Weights of a small encoder-decoder audio transcriber.
Training: muon at rate 0.0016, 7600 steps, batches of 512.
Data: trained on short read English sentences (LibriTTS-R), 26041 training examples, 149.4 epochs.
Rows from block 2 of the audio encoder, named by matrix and row number. Rows with one number belong to one attention dimension. Each number is 500 + 40 x the weight over its row's rms, rounded and kept within 0 to 999. All counts start at 0. Numbers have three digits each.
# v: attention query, key and value (stacked) (encoder.blocks.2.attn.qkv.weight, 384x128, the v third), inputs 0-127
# proj: attention output (encoder.blocks.2.attn.proj.weight, 128x128, transposed), outputs 0-127
v.25:472548510531432466467526501508465474469427401487462549474544572489512526581497496497518516510553497537522511508463568447480470489503594538449568504471518522435440425456570474474551488475578508525509550503468481456524487443490517538492543494542465460491529423469534506458524477448516502501472441539521543496571446542571499564523521537494488510479441472476474487456450448546451580453488
proj.25:494431435472512528519431476501521496536515465446511429519471454543511496354511528505408513508481506496483494537474423540534523525545504466531471507466530487591520502544435554495466461546494513479482480551570505528508492449495546500555479519392496516548490494529483454550457525572450538453517517499428496553483531431424523540530529489435528519533544459468491462569446495507516516499524
v.26:526457500494515520465499586523479419493478496504494492554514520470504401492445512489493501469499483431537462458495450504468521523493439486525472429534523557513533532497539503494374429415529492522516571486485468528507505492421425491534541473494531501522408509451531483484472551451516441468450419531481449503489537455512509530506458480515550509395504468409521564484571478488463512527494
proj.26:537456501525496426500479522478469462447459437548553516484541509481569471467582476463453548481502482551494469531494478433564463508532463516526543530511470504450466492474450523504522524533448553558585545479506550472542490534529589535470539570569518456458534537491513540529530477477506567566466473518439451524470425460514406476484516500541516561540548463546532480523502525435529460429471
v.27:539527487535514490456499475474457510541484442492560531447551487531541491523569497486457384490499580506530481488469519463506519491513528533446508456565544512504494541466514538486439523456493515555467470508537453538482464537555449498458568543482496542487574489559509432527498462502464548520543529548545444567449512387454514517425563454529459446517469498519531568504558565486481564514453
proj.27:454497527492440491471495503549486429504486544478502515527521619517419428540507471485534605562546483498432455461520512503496478525503539553489446466486473501500535510535503520541513498547557568389555558462540556547491486455420542491526471426534472465552468471466529533522477540498547419506441486462442530467510541488523506492484541539533579544513538532531484510492440463466515510478520
v.28:504393568507421523542507502522495458513528481482516488558440519493521518464495504522579531463479579525624507533496545439479555530460434477525472478536517530433456505483492547521481470500506491395557487513549542473501510497536488522514546461502547417480510502512486517581566551432459498535571520560481465549469564523456520445535537492479539484470537514525508542513545489575495449472494
proj.28:507542538444501543456471513500486517509470578518546457505524512484527508530472495492517533533477437522400528460533506476399468524575515505435498486465506455516510482518555516485524542473498484548543564560483484535537453525539482509416496560564531502496550526465540509526433484534450494465416571523528422464514428489544511581558545482526507477570479482541557602489513566473532551508509
v.29:446570490476554483513504529543544427477541468591473468480490494449546471522491472492556498529463519482503542442428526567564495504534519482424445499528476491476511565499483557492463453428487509539585502472579541492515525496503452564536488461478498475440454495520467554451585458481520534530548498499521536555432624453479481456521492499490501516538457521465535469483490504452418525523448
proj.29:479467581537437518587484429501453472457541499424500586534526516532496505471506573433517538518450481509492561566604470450488521478451517589557492476466509509443520488518542560485558491498506567539482497566464502502510541472468505538491543518484559484483508473517530457523457568466501505514488487519512412481554426529562511531529526483533517461480496465516574498603439512487515496484470
v.30:421528535414539516509487499512493510582408548476496471481586537521481463607482505468538486485516480491484503561556541509582578458425499513477456429512526494535528481521545487541494553501466497516451436526476485412496485523543491553571514506510434496505564515526502546532542465488516409579495554574523544521462549496550462496479548508520467440499512540516538476503547489493459511511485
proj.30:578473484543550546479500447495475460504484535491449492474532473486453496454466462561524496546514541450478534426491428524404557482530515560491520525507503517534570593399432535515521504547531575468513514508520521538477465530519503451468573462497543443558515520498416444509467523489500466435471465475479490480531441487479569529514538534442509526499525525502457474410427482446495480526451
v.31:475438460531416395512567516528505533484440481489529464485442488481578496530575506524547550514472505509523550478509489501487509548459507434472494513558490554467440543517453546482561474479481492505451551539466457396601483585464481498483527479474510451523550463483483479572499457511502492474429469498565484512536428473508531539505561455527497501520480440500467457497394540542512496503478
proj.31:549462486483473559528461531442546470473559545481496450503533536533478463535532546531432479501480583528467423540510521490476542506535509487528530494432475523562511460532517469483499524592593421535551515412528481551420479449549585549486479494555497520507518535524483527459495546442490568559496556489485522489530568526447551496530467491502506519471497498526552546548562520526435544440512
v.32:544562537512430495541483422408561522500477533456452509451514514511513451489529445561479535496475500489488483534442516484507496428476438495554583497467484500380445471505486501570501457479461513522473516503488504463519551504439494498449433441529481506546504431513555410518482556487465433474475500529488535482493525477450530465525458452468528513561458390488453499495465539451516479471437
proj.32:533459558482475460549477544574528546555514432548596439517509495478544496558436579489506521531479491494526464473531515517489553532519489478465503507543455482536587528552473508441504484567480472462544438495491460514508473494532425518521467494434488496495512532453413544492533517486515636529523457511481513477516481536522465537564537522520549506497483509524523575502507505536545605487590
v.33:478509494561460499550511531558455493549546504549479476524437509558438495479495488544547545489517371495484490562482443478459516493540518565520503534568530522449480416530522510525535454448431553502431529480479561484533524527462467444566488488512470557571561459489479487497482541478514543595521495540459510473563542416509496525510530482462530484433506578444432532482500506522505533524513
proj.33:520456455489567471499487539392485558505502537429451513493556487413557537544524575562492473521477552495500441531444548539466512476486546492512444429460480529518612549508422514462535440498521466496563527516488511500468501487493490541421562546483490514437498563571535450490511503558464482480495563481467464489502501540452468445418474526509517531515503570553483529532491512527481499472478
v.34:467464440437506542566518550467492496484541493440619471566544507557576491462474495491442528508555461513545485570496558480542486536508573517549475548478525517465509486529440461468544510491495467477496462521469490547512483515504532593525511406510487472535496467530542440527508531561451466482528429449507430486506509463541422548477436490427548484456467489554481553516530522490494486549443
proj.34:506539546497516499514495444562543506419469512548459503471476525394464521481549471536527471482414491495393478460545485469491521505523486479418522511436526520510487535464507522470466512554519490523532500473525513436455533479449475527461510632478526549477457488456442586519495513493523535567503434517513551475459532522463562502501549398522464579506567500466457464523508460514479464516522
v.35:454472474514455536481453537532515563512509492486504554566572505530494472527525479474497534470397509481496543479501498527514504504558487476601501476434515487496444487458486530504534556447545481452540516554498451492450405527442486575435490512566489539574591541465541541500430551481503509526481485452517502525453507498476551553502492593452512507417549456506438517485467508469487511588494
proj.35:540558500469469454520456475443517495428537500540489437542367577439497451442534523500499507470588522506459439499574529477508550459498496486433479510501434519527527481484472454503512483499500456486538470459491550521542485508490517466542520500541544446459441481572519409484517498464454489416537448484537533476517506519514446427522548459509473543524545489450545485549528511560420495449474
v.36:503482547492433504456471487543520583492494498478475518441506531515525521645498483513544512413518469486531466482481482547544514529532524468522480490423460460527526532534534447466471464556485605500517519524503459486569543501484557514453566459511508480528512489437451419482490494527520453504382477463476505540563501507534412534470586492513505425496488469538532452540549501499485506472457
proj.36:503501422545510468521500487470510412488477469469547466454448469528525473466463492509588474586515577496517519505462497440466512468529462547498568478562567509525513525491423571513537526529469464573533562501472472500444490440478524491531489478474479520508495434478534600443576470490477546498536489545504537453487490523427588433522450465484540462451496482480518475485507524440584530551521
v.37:605471572494502468507398579488510527479494498523482500473461459469512487475568468503575445489401505524484468476514505463482468510524477555508510520458516474521472551400463469528529429513532453495530585462484496469432552407486516476537398438511493479566491499523488480445535511494530511451479499528442527462504470478537522536510520577540487548496553497481495537506591506521461512512435
proj.37:464467460494402559462470548511493480445459485540534450499551517501516502548482544510396519575548507491519528518519465547513522546443421414535517488537454513521544504516527459530459504502471570526446443483474452487577517478518490487506603541506503549484557552513513486515520469552457553507499533468580469537505483448437479404530503438502495524508542471457589506456477449458525475499493
v.38:436508524517497441467465465516387469506517437513540497453580463459510512526569481469483465501460527471502522507544556499504529482442513526515494472483552513475547469521526523538511424563505402516492485481494534505461479540446529489504493494553446496387406413443523468477457499439474608480467508496504472518537523538553506505518517473558407500580508513476553504521512547449510517486461
proj.38:545456416496515488488523440530555473577507538477455512550442569560463492480554484425418510506576563534518568496511497476503526516551454567442513497474469529527449505545479546595503530509544532549520515457467491492532491485530506517517480466387530499521501568486468566472501489550535496549526495480514493454520496494545508537502523530509565447516469399545418484475415490492490509496551
v.39:484439486516562465528530500499533471482567561498442515492454476503465524506582472514488596557527520436556519447473501502504455491507399520491546558541499518507517449451570501504462494506466472482490500462579466487531464496495466480560488500478498518412555532517526461458465536452554399539524551485518559525509512501536517495495476501448510527496449521496500573620558546585485503495427
proj.39:494511448516481494509481488524474477509480499514500555490531491538550430565480513441518419504434449548525464496470520522518480496474542496498499426454520533553440536547474492467481470405494539565480478491478561493483465574490556509442505473554495482574431496538528600496512489551526501438436460517502404502488526477474469500548565525559452463508569577478475459467502526450477427423544
v.40:545507492517507495572496514462511531546497473437501466510461434526444524556513536439467459501433560494488509512463502498506428508400614461464516477448501487441514538483534485497564488445488578446528543488554462494490519505520494463502555522536397486511541470529460563532493462438534570467543452508471550499506576463503490448498503434487522590518507447580501501466518465477520569529486
proj.40:479508545551449546465491453519504478440524453475521517548450483502539531507455528501484581474477492585475563499490556468519483510487529505498443450533551546574488481437494505520552473564469507494528521478452546524521448378433481479519452438502531528488514550431517379465468505557478471573476469412507443514553443546471437547514448533492483464482534480464509506510495474546474529536511
v.41:499551492483535481502576527491532530479503513526525470445497511506517493445555455552509567519622474513493512597521506490468493470487459518521502440534570442542427516526472424478510491412566484470517503497437462462459461507480462507511476473488532537449561486500428513483401554491578509431517564504491502443501544504453490470487416531523455517456439547518493465530484464402526496498505
proj.41:491484485459497508496523445492466509533460464501526516608503513485571435512472495549494469501423544538497503486455524538426481509502560502528527529522394531548477482460571546465477544522477460525486457572519499562449552562538516438455552535499497450518479475470485531545593449451431453511469443448474551547487416539549441469450488509478504505506528460511477493483540526561421519480534
v.42:492431499533416478449488507455453506462590465499468491562490455451486564503488506461498580498494452573497413508481443546503461510529428478499534515447422440477508466590572555465535523480484547470414524522428443455464551490539487480529538492561553482497484523572500479512532485508523517519480566483513548500522509575550420475495460480535467502542515575466516538480530527499502504489516
proj.42:576544469555582547504543541449496508411422543453521517475487549491579455528474534559491463498513570497506562511515468502539506469503438517497436515456517519524451471450499437523492521441438440557553547531549494521538487579489530542501415481517411523482507477525569493447454542483456515444520493512512516461462511514445551539528530495477472402463474466503492496460477508517502450559527
v.43:587501487501487474555543458470522517476589507471549471450511511551552391552519469503513481497532442514466441451592509465529514434499511526558526431587484550485437474524567493494466458421515518480529452540498561482417439507586574499567519459486505476496445475508456446512508513474482499513554545515506507587502457516500564487522482488478544505469486452505517472502491505560447522490512
proj.43:518524496510506544487541510521481488550466449564440581552522467539472560503439500499520508421479561458533543514466497498514543538614451480531487438591508455537588432536515513463514502559470502525571513522496462485508527555478505492453549532488420478479505536498501507535430521483506521479507497489513512438534555446484414563423542454559544526530549553494514513550476557464539479462488
v.44:542556491455551495500463467450512506495585516542497506451511523468585522462561554522501499483518520493477463568509484428569514433515531551470482454464521496544536476456514487484404413455499551470511473553484523462460468525500503461523397502474524467536404545420510540535459417550544470493451437495474489504531520545553423463492515469512523446519437503520439511499542483524495488535545
proj.44:514516451533496481515507516554452522523482422467501526509569486525425522514418438476529426451534521517451593447475485500437446468514438507493459525543497477475517507474518474512496566594493521473532527517565466504490529486528536486536493476444483529411540512539495434435559489427518539472577518567481470438501503536420518534462540527513444512513505461567544472464448518496550488420481
v.45:535455520522502489541581507500478546605397501486500506512493505510505573535455511510518578412487458541523535449538522533471514486423583435553508501490495544515493468484556481542482514514507514434580512529537541587479441506465477448530490494470526527437479492522566536502493515460482505529471494497522482541482525475606550583497432498453448449503465544447475492448487539523512490562534
proj.45:511568450509504518466511485458500445447551534473455502466496453548424471443531468493479413455517488544492448569502459478496491536476519527482512468552418455512604419509492526524527414528541511478438480469493470482531463525531506499521496472479428491565493538416482459493502440562504448494526548564451489455453486510419475404523526544500518538498542522542529517517580539521467509448501
v.46:520502531575463479443550486478507552471480431539465473536489493475483551462484522505518553435532542476476505524481506539484548452530446444577466445481550498481517502518521505494459500452536476455433475456541485446506582538537572451445476506565484508461498522511507540499541482429542549533497558497490464484602512450468462569478612528451397544497480532529524473459500514516591517520494
proj.46:451490461448519525542548505480475452492466527453465481480455503473456486479484575549473503518523519549497521486494514526412472510502501599461454549512450504445509477450504514533574572535534476447508508515473486594428375487574508518496535503432512473517502471535584503501471555489450484467490545490476597547449497486491471511510458542466545396539515525498478506535451522449484549561523
v.47:473498612441425516481560486536499473551494496458529523525542532500533462460485469419474512441504462521476457498478502490443512503533543474502536503476481534519515560548518485515488411498517402484475448480568495455584475542532433489501480509509437483439519515566473542492475397438513468545515437533455520451528490450503524450512579492480470459534461439526489575454516490484430484544466
proj.47:567492443462553505443544529433495478419539478483478510473458527526537487516444527528530495548515557493473482484465422547496449531489530504473520467522544468451519415447499541474550604527529583528570492574495460573485551442494499491526452485492528513513508579484439493511446533572533506512517518423538467551499469477515493500514484569538475556527518490541544445529452487485534567426536
v.48:483512492522538550480435493513529508499470486525538515501561591561448485440520516480458455492472519452484486470556497551531565563501422447452494456519507478471460490534535561422539455455504548516399491463487447470424536548482485488504526520474524507518481481421425525512545412519456545487447499496438520536522519458487422474500516557542506552436537497521553548482469524508571504506418
proj.48:533424517540513495498514529539498550548521490516416536575470489486494516538525481440542512526519546475585495481523486460498455432485501589528457542481416507494480480407493429539521460535493518487564565480475605534583479458498567482501566486524494489530509518533469488526411585468503472509498517518508521490465454530469470517544472461505549593556458515514439409501501490484474476501520
v.49:494508495467549478428484434525514523422459436549469505479513478469484463452500465515543546521486546473489552470439560566474476501444482393475531490544591470574459447453504528486463504549463523476503559511443443483580441529570501538506530510479525470460476522487521477540540486503563546524541471543556532438464546518489554471420595508477510530431542482489485500506481507533515510557463
proj.49:519505510475429529541467493459492444491509460480496519521510538506472528500461422484528443414492490508473496526471447483567434533475450550481455539489438508466469510509495433465465443463551479510481506484494571570421516466511519499525434484561474524545545567568525506434497540444455500482497453484490514587610469452581478514523410493513501460516576470526529517501536480456442495481570
v.50:537433533408528597460522519542456519603535491528491462535433494469499494483429447472531442500463513509532515511481518508496539472485508547486522538506446558549480538459512566537465505598485497569480536523481495474467510437511509519443554450509446500496547486518523504495562473558506515515511499480545548462498521495596436498447472501563491597533410555489430523491504494484449484445507
proj.50:486528535555480471567465506431523482470494494485505534526588513494516497522530494524474509505497511497500521472499447457529500535441563524537544455498536450514457468474490495496541481427530493415495482469578449493570523485503484449483484557490555484546414521529448508445479543514491466490415553489557425528493493535400596518514503465481485470405501526533474482432524475440551532459391
v.51:576449501544545527545453475539427490462516518505476535528551435466481593499485525525482459441558450528553469442489493441487485517458475485501432417522464490524465496549521453537479530449533436570492538489451523501489507461485447549479532530539528418513423508557489503472457432497531497587501522458512534487518490507490477445420537453541483508471507565543562500488441508492544468554577
proj.51:496544529493429454517540478438480548478458492497519490453527509463489441513581473508479534507520520494475591528484534494554493512519505512537539540531454576553494486467519551540481515450456561476521580500547467508447521562554557472461427444523472517504557509509478492515480482497524487444515471479469528548494537514515443571507509487514557446539462464457417543553596452473480479528358
v.52:424516556530516536530493468527452534529444518529524542501515454491528495574463467473492430535500487484567518497520482409533503480479527496442495455490492488444524429551457505458544454473537544528480457506455454494500471572477510431561511439492564507581499487506510539504509493527514520548538565470559515542532456565536513603533499404399455464522476465518507516477482488456483518423573
proj.52:609475489513518497447529585524497537506551561461444477500476469485425533457493534516456456473538446494470474512546547526513527554575531473530478529532496619571515507495542534474484517469524491481460560519568490483491465504492480534427457522498481541504478483531484502442451474501505565514511426582475535492524482522475524426428560552468513506534475457533474520485461457515496473562379
v.53:455478467551457510564496509553497501490553480575521498531461477415517534561405487539470516498493495501485503481591509509550499547451511508472526553495504484487472448457491458516485501485436539520472484483502523492550492476469591458433514564504480516490535500495519526424563524491546466476561428529545493581506591424513417502424485475574435443528484437421516511464531522476489523531510
proj.53:469563522467514520432564490476507479499434519429613464499563459516544502523560519474512517514483485505528523522475536495530524428481497556443505489499560516481496559554505595527609461448525516477468535517544509473416499477530505575516455448510519512477437515539432542495466549543474503518491591503509501413493440552470530529533475439469525561462492524471493466497515488442452436496477
v.54:506577388465498528448463436441446524446578522474497558488419556503495460510485489495502532458532535490459441534487500501555504523473440511481507504581509507529492391481535475495556512525535452559458526456506534518445509518430544481494465428453507514540527523413534437496526456513515495441486474493501542498522534511560438424449463472497455509500466544485469480528483504448568467490434
proj.54:476477528519599425579532523540507433591464463481488477555525418511565534491493533473490392477473473526518565510483443528489474445515521484552547509449496516481449563488508531492527470488468520499555578482501459522544513487488485491462486515542389502490437542512474512468498456416528467509476493531534521419518507503484533555500475493516502480534567434528425468436531539499462556528544
v.55:480459518511497451450522519536514547553444543436480475515473522490469621560497482457492542502535479501555514414532507535555481479492517509491462440430514493442510529545494612541459449503435464515537502522509500480495496487547487448484493451536509529480410515522568452494444551515489534468506459539469533489489485466475468450473517507492453550375544535554444502472522502418513479417465
proj.55:600520511489538450546504503438537495429495492536478509504499489509497457471514517458514531506536553589525492547437522429447477478462474449528520531530457524508521468499450446479513470461539492444438492529497493467453469478506488501450467545472519411540578559477530576486601526534454490516414485484512498453531513601497529479515527458528557472589458449470530526492482564507513553567546
v.56:450521521496404491462507564586506517518522507469482428547494540462472545503534497516514465421493542492498486474585439436453525496488546456462471513567469457482536453489475575455426467517447460505515518547510493484474530472550466516456533517428523447519517500529443473530470515534560468559501500548450539575459497506567483547537563527458476450480534432504498488443518541567414499475552
proj.56:557449513507546538482476471407515500396468572554493484560430481502537524488472537493454540554558486523538444547435533564478441497507460500556474489520504467442523486531569436580541515460518537548537550474511529569456466531495531501533448492580533479486453574551556546546484513509510546421505568487504473452548491490432506482499530514560528517528498511487511517518471530523552506522445
v.57:513465488491543469489457523583615562470500464472516502474562396547511489462482408454471545454537538451493544580568508510593516523474438515486488524517558479514502509498505483513478484502536515493505482505504523476430485518520511451500534459520510466570495491564547495398471586485536520468507449493440460461517474482520551491543521536459510445464438470456430543476563529485541541478461
proj.57:550437447529481523492506465536405459455507482579517482564523526516477497531571546585474505500478445483428527450459521486539486474572505487485494537567424506500495572462549465510498516507508472460518508452484499509495477493452445468456480504477557528421446562494504527546527555451505507498468478437533500425484481468449426444470489543451498547561505551550582409526503560486482475512528
v.58:456516527537533534557443411494498491497490491485491431510543518426487541547455504386474569470510456489493500505509386472488480588445479511565503527453502534507522489562477480519523501493537569441558463557558509505551558456444474460523420524511501470526413490441547494521502508446504461514495482480515521395507529428492533541475520533496533540470463550488536488506484522490563539470478
proj.58:476495514459532452500474530481439543550514473513515546480475459491508456446534432548499457465472488497476545505497460524443544389501561553474497545550598492501486550428490516440537450526497475525440557464406474442521466523502524524499479467457433526489541558465458535478512506557543514544527507459457496590538471511550518476493513491524464447536571463555531477539532429471452471558563
v.59:548536438434477440415489513461481530565479559433513516550538503489471520516486521499468461529598434523484508476397558531483557502553422459553514595477510452544538500487480472508468577486444485550533425504496578506510469530453506498496508502501534500509547482487462516457489524540536577452487471514512522487480510489504466443498571473467534520472558536533434538464542512532597494527506
proj.59:461496541488562467493478491556530478458499480533475491445475493456467490515546574514548563474468540505472509588539487500486471426465501489458516447514490470444535518494476480552524433501532486459451498503514438525483523440515467443485494458538466569518490529483576484576576440415460413485525443497505445453455516519480588458513452572497510486504405461443498470480424501496507562473549
v.60:453462429516446540554532436463540462449553479411481494493453524454542529498545505401560443544469486466494485510514526478543528522485582488469491535524530521507453584563455492509555456521606491503465471525493461554503488464459509486525456518459547479525483485486491433478429471432473480447453527534467494502466540524513529473497577491501527522505542543469435559420555460525565464510496
proj.60:553563510512541419485455473535404486532480519594501482494531533571504553545500501490416458457533563502544526456537507593450509472488454445502560449475477467487483437467502486444456496486469496525426514535443542493494576453462530534498478490510419537515503543467489520516531484508514484526506478454481509463538506563475526570546483442466485555559525444572551515547510461534424525523524
v.61:514469546552511466574467591530450476566483509567500480437473614520548509508507533475449470488545464514596498458469501587458514508480486469466524532530506517555500413546507500561531436557504536484504534537510560560502455504420476548489525475507547498475525516522520546466433535485436525471465469532501498505554562500564455508558531503499446481483536540531487579556463471522458502459517
proj.61:545482452526469481466476467472526523522529548411534557479425475487442524523526499503543520462469558550468530507516460447588513500489509539487526422429406499440554439590492475454502464452524519592486520499496488456526511482554496426461495480489475476531529471499440516537518469543494489552551518463475422540487498517412595503481510468448590510479444508518511520453556519487519474479517
v.62:481562518533580557470577543469551503454486484445492462502525558554478493548535545527450483384551503521486501518474520496518452587484481491507500524503499415558430481547538541484485464471486427449525551491568512434464470517492490538470495504487547473471491469400555544495501491503547472546502521479490461493497503540506477493557465480496598493604587450505485479463500460511547555496492
proj.62:523449489537489501590487465552518499485500550500502464500434499485543509472501522453560512546562501459526543535597420526448440484507499481439452538482436473489477488430432518545501512558510506505543507485405470578440487477586538451484467566469496534496506567474490491562490412532523514477518520459506496451508471488540482586428496512488479531419435522472544488508484566495454455516503
v.63:513512499474479497464513543527446515506524537517466431481499428469500447491492492426511527507499551443486431556482504472465501438446465432542439589459557552506386451503510545540517498553482495577514435513470489544502493532479512473539432513528488518434523434569493507558501461507494459522452567447434545568501532458536474489522595462516487568493450511496487524559510445514488539537508
proj.63:541497502539506517462480454480529541521490508459527559516496591544568491523488529524457476522464499582455531416565484510512501525476498541458608417500486477502541516476505505469472538485522462470558504544514553451406461505569442475484525455420450425504479549544472547465526526487553467516494523500556477558533486482446540477510455577556448457553549451469431479483502537498459449504524
v.64:527489528488519492489571527506565513476504503428605462583578426528530512504478464464443529499578516497482591487493489467522550497507528527530431491501456501422532513512578440504488462463503531515499413438508510543513523538487514494503531491535431563462519475485506524420421520486528433412475518463478501508546449478520457575501575526513486498528487483497553530506491587490557519522474
proj.64:461403521443421496476521445484495559508521537536476520528529537458505505490480502476594571503455405508510507464553553504469471503490492533476490469457552460518547482494567560529581547500497417579521448519533483546486498511578508545538448444504502450508532487547513449569449476470477502549496516463476490579491507448565495406518504459437501512510515567518537503463454502491460454466490
v.65:523518547510490437484518434480536517489487572527470565507511502542456468482527484510472452524492465538540535517463510484546497449488535474514502432535532518515476428369463485521549494455556493452534513518439546529456477523470450584538390447514556529523621485596488442486555488512560436476524489504472495457504533509481547495538488519441462477486477551510488474435499565504540473502506
proj.65:446574505474525535494581536492563494473501426532511462463502499590460483479585527489542515560483523518478525527440484407528506461480530506428426580499506502437520474434443508545546545505527527577498545416491514490528537471484537455527520519529503473569556524462430615494520552519461498498448513489525472497536531486498535531528530465560519479483440529481495456502468434472515493448488
v.66:457452529522486520542515501512450570476436501514520493519487530489469490483482433540532470437500503524507518510502526434517504597465493486467413526563393503453461561522536549490520469490519497498493446523493476429500540516558466416436503503470471494511448552475556468492511468500480523546456468525516554541432511552500539483567434477476513465482596426438394506562518501504489565454479
proj.66:462468519480542519469447529569458495506501531587476536529492483417562524529539504503524494451519531426503440518473472534563557524499505517524547504481538451531513532577431486511455387493485441466482475502497486549515595436463521584512552459441478485573465525519523489511466510533484515502601480574454532459475529537472531536476427524491447478541446508568535488471516465494515452527520
v.67:429499499554546516539490541557527475515466473528521523494503466500554531405507462498515581538473452520576527480535554526447538470529502494461544553455462443510475488461528483430503451554536548575569501426478471459533468468547582521570529562476455463488492451499435543523485541488513502513543462498460450545453521451585581515495420533454508525513507482548510490485515555489515549551495
proj.67:549506514529477553438520435406463505485567543534536449470492514502531491545519460448454556490506507478539497489474597482539521503537509446484516467491478522486531520522518451522405505504468471504483491498551483570468557517432428480515419551576485545502530446517556469471561441458516431492469477465486467513512497570423414523459500463574478514544517574423532514468506499493544518472523
v.68:515531508456470484600538500528473487481389463487538497480549528530520485557484444465557529599454450461468470549489439486483474537519419445491531511519487444514450546563454510512509519495455444530568501506525490478484518496483501529553434467426568494515434452462519497468486524546520444527520481501444438477472438440527483478500505439511453527441553510554496505460529439441542430455502
proj.68:462542480532452481496491517520443529539475465497475520485462484438564540496483615470499487460493461509483505479628463474463474499474513569457491485561496511458488497492462530444467491523486504487424458497452494519465536469532442504565533490549498464579574498473467424553542467470543546521470481484530471468546515593454462538482526441479468540357492475492456505488488480425514537498489
v.69:537422554534506400528537526536536421518520528528440565524496519460497459524497521440434527537450521576546464459504426499424564518499528531565479465466479495492519469513517502505562503450497490543546582509479536473491554482512489499443519494500463463568514494537440467427525536468576514502496540424506472501522521504550489456495484488406536544529590528418459559483489481531484510493477
proj.69:485465522568503542522532501492498553502578460518546578510506521430442436483438354545468454416454527491490460508462552482526520527520541466471530542503457567416572568547505491530486483542458509513516530426465484467448482493495476511512459567518493524518460473511470553557409515514501526553528475519514521481525506499410480516467514492508549490469456480495489505537484540558527572540467
v.70:478506485429535477506447517502471536499533502533544472551474490523434487457543489459493538558522491498507453433511512583488553510466506529519442448532522566464523476544512559556437523493482484535403508511498447497479452449522480486494493460383559466447536462482563483493419571520526498534544489593530465544425473531517534527415544539477468524507529471495539491437480560503525562517443
proj.70:542480478513434453518542590470522507553444506518467495520546515505404520513476518522454551493536506450528520562553415490587521488495509544580560505470460516504445457458495479517516466523470452548596465504536487447518441513468503513590456461522489506503565491487512445445481435461579490482520544569521529558499573528448460536483498497447460510538513552496493505549509529543551548529540
v.71:553547463532490520458475508502514504544470517491430491484482541443554534527587484474540469471570490542444522504557564574548469459472543502519499495474471498476526495448541522481511459552442503523493525505483551474472533490445550446575432445510499420495447523534482490471480476504554415517487443443548496514541515526516454392507521552524392490529546513412497533484497555545510510504574
proj.71:485438552504471525560498501545566520439522436485542441434439481528452493505529510545508456501469515519508523391418537470479546541533526544488436496497445533522544478515521480536615531538493473472518470550551451533485441446481473531533498476495512507502513543501446503503524492449543554511532518425482578551514529569468512503581512403472441538460503526435444463478526505508475450506513
v.72:491457440492473508456499533534442460536525479559513503511546523483468493493496490458505544545531459483545467500583473530569584439495497504516478463454504495547455510456478446494408527507459506502428502586538493550544549501471490456459480517416516488496559514447511477491454483525465376483471481495525501559538486432509501527483559407508490510518564449389487556487454471468524499543442
proj.72:554477529513469471505540538539389529488478533492527563565453477494511560509423411512506469506503536528528533426511519474514527497516538529509437475585516477528529502456515500559614426537428494594592514519561522529546462537562484509533484495493508490458513538499481459460563470478519489466464537494462462508548516502525579546488457472472557529520480480522468453550471508505517446440457
v.73:487517553460485497560492460496517538496467434486507517422581482564514494471555433493499495469444457490457438510543447492456495482496493531472470561460444512542540492505599437515497474426555467523534530469482500455455479463521491425483432542430484519538396533548474537495477516486544502564506443541581460488450536506463468569572496514477524460440492477481506441546557538517479507490450
proj.73:529535485568565593488474516536462510531507548513508552539507558508484466563526517513532513504511560499507481500514528488470624544468506510515515445483499537369439497513493409442411466525499464420474463541429563409475531451509451473477541432521496485466544527479541500489529502515509493467529509489494445504544560495528466463526462520514429481449481547458436485463505533513493487443499
v.74:446471564549571485470542423562500479488479426506498579486585532539439502485455462482526477501463507500492619504474481588566505445482492498481498524498478470530466516533544485451447468477437441508463470473475469428464505502562496514426575495523504510492561480489430429496456441551540485504547471483503546424482546525517507470435524486458504491438559538495439490503485538473546511503503
proj.74:459493517438563502502544536496490545493442533549538493550536481509532466486459449509443479550401506579451414492504532540516498446541491452516546473485409434463551511469489476431558490482515528445486456499473481481499578433467507530523488564460481428517527560469457500494509432494472559502430528513424463552484524548448553532489441473559522519474495511560515480467550440461525489500470
v.75:470461499493493487483494511554381459520500503451469428458557454452468528481539546505447529460489417429538595460479470522439481577496478504511520529486505522449519574459447569560438479516450515485437508530471484496482484454503531565491481448518534577554439487548458558514539501449562485557470560424469544506493497529515547464483515518535458536447532526508509530538481470509500463542473
proj.75:457494502505426493540501525502554422563479540531473441517479466465462475554457462532555468540502534498446509532485471539528508445535430489516549485502509449522522453459494524476453488589511531420568460479440467519534554509433455500454547535520423549454496512550464511520406444470472503519441434477508474550508479560460465487455484522465519548504545445476517561499461504532427597501490
v.76:443547560468633547511514487528543511471512492487504521515506526532508432510516498424507561434466524465456561514525544456518521512460526490497505544566467542507483457579450514451418521437454507531495501438504492553492461483531446466495466469441517489461516528608540530457451465433477474501450501568486550534491544527517494434469481499472560532583476486514476588487534503476498567486490
proj.76:540511462508488478531491482488496502517497526505606488532509514464535519550501459454488468527499443524476529528503547532459516472534549517516542483428518452517496532460491491514548453441564478544509580531587491419565532493480569515485484492547502504546427490447521516425485483466431477451561456536457548507440571556403510491478486530504467517472535595428540415532523481569467528512523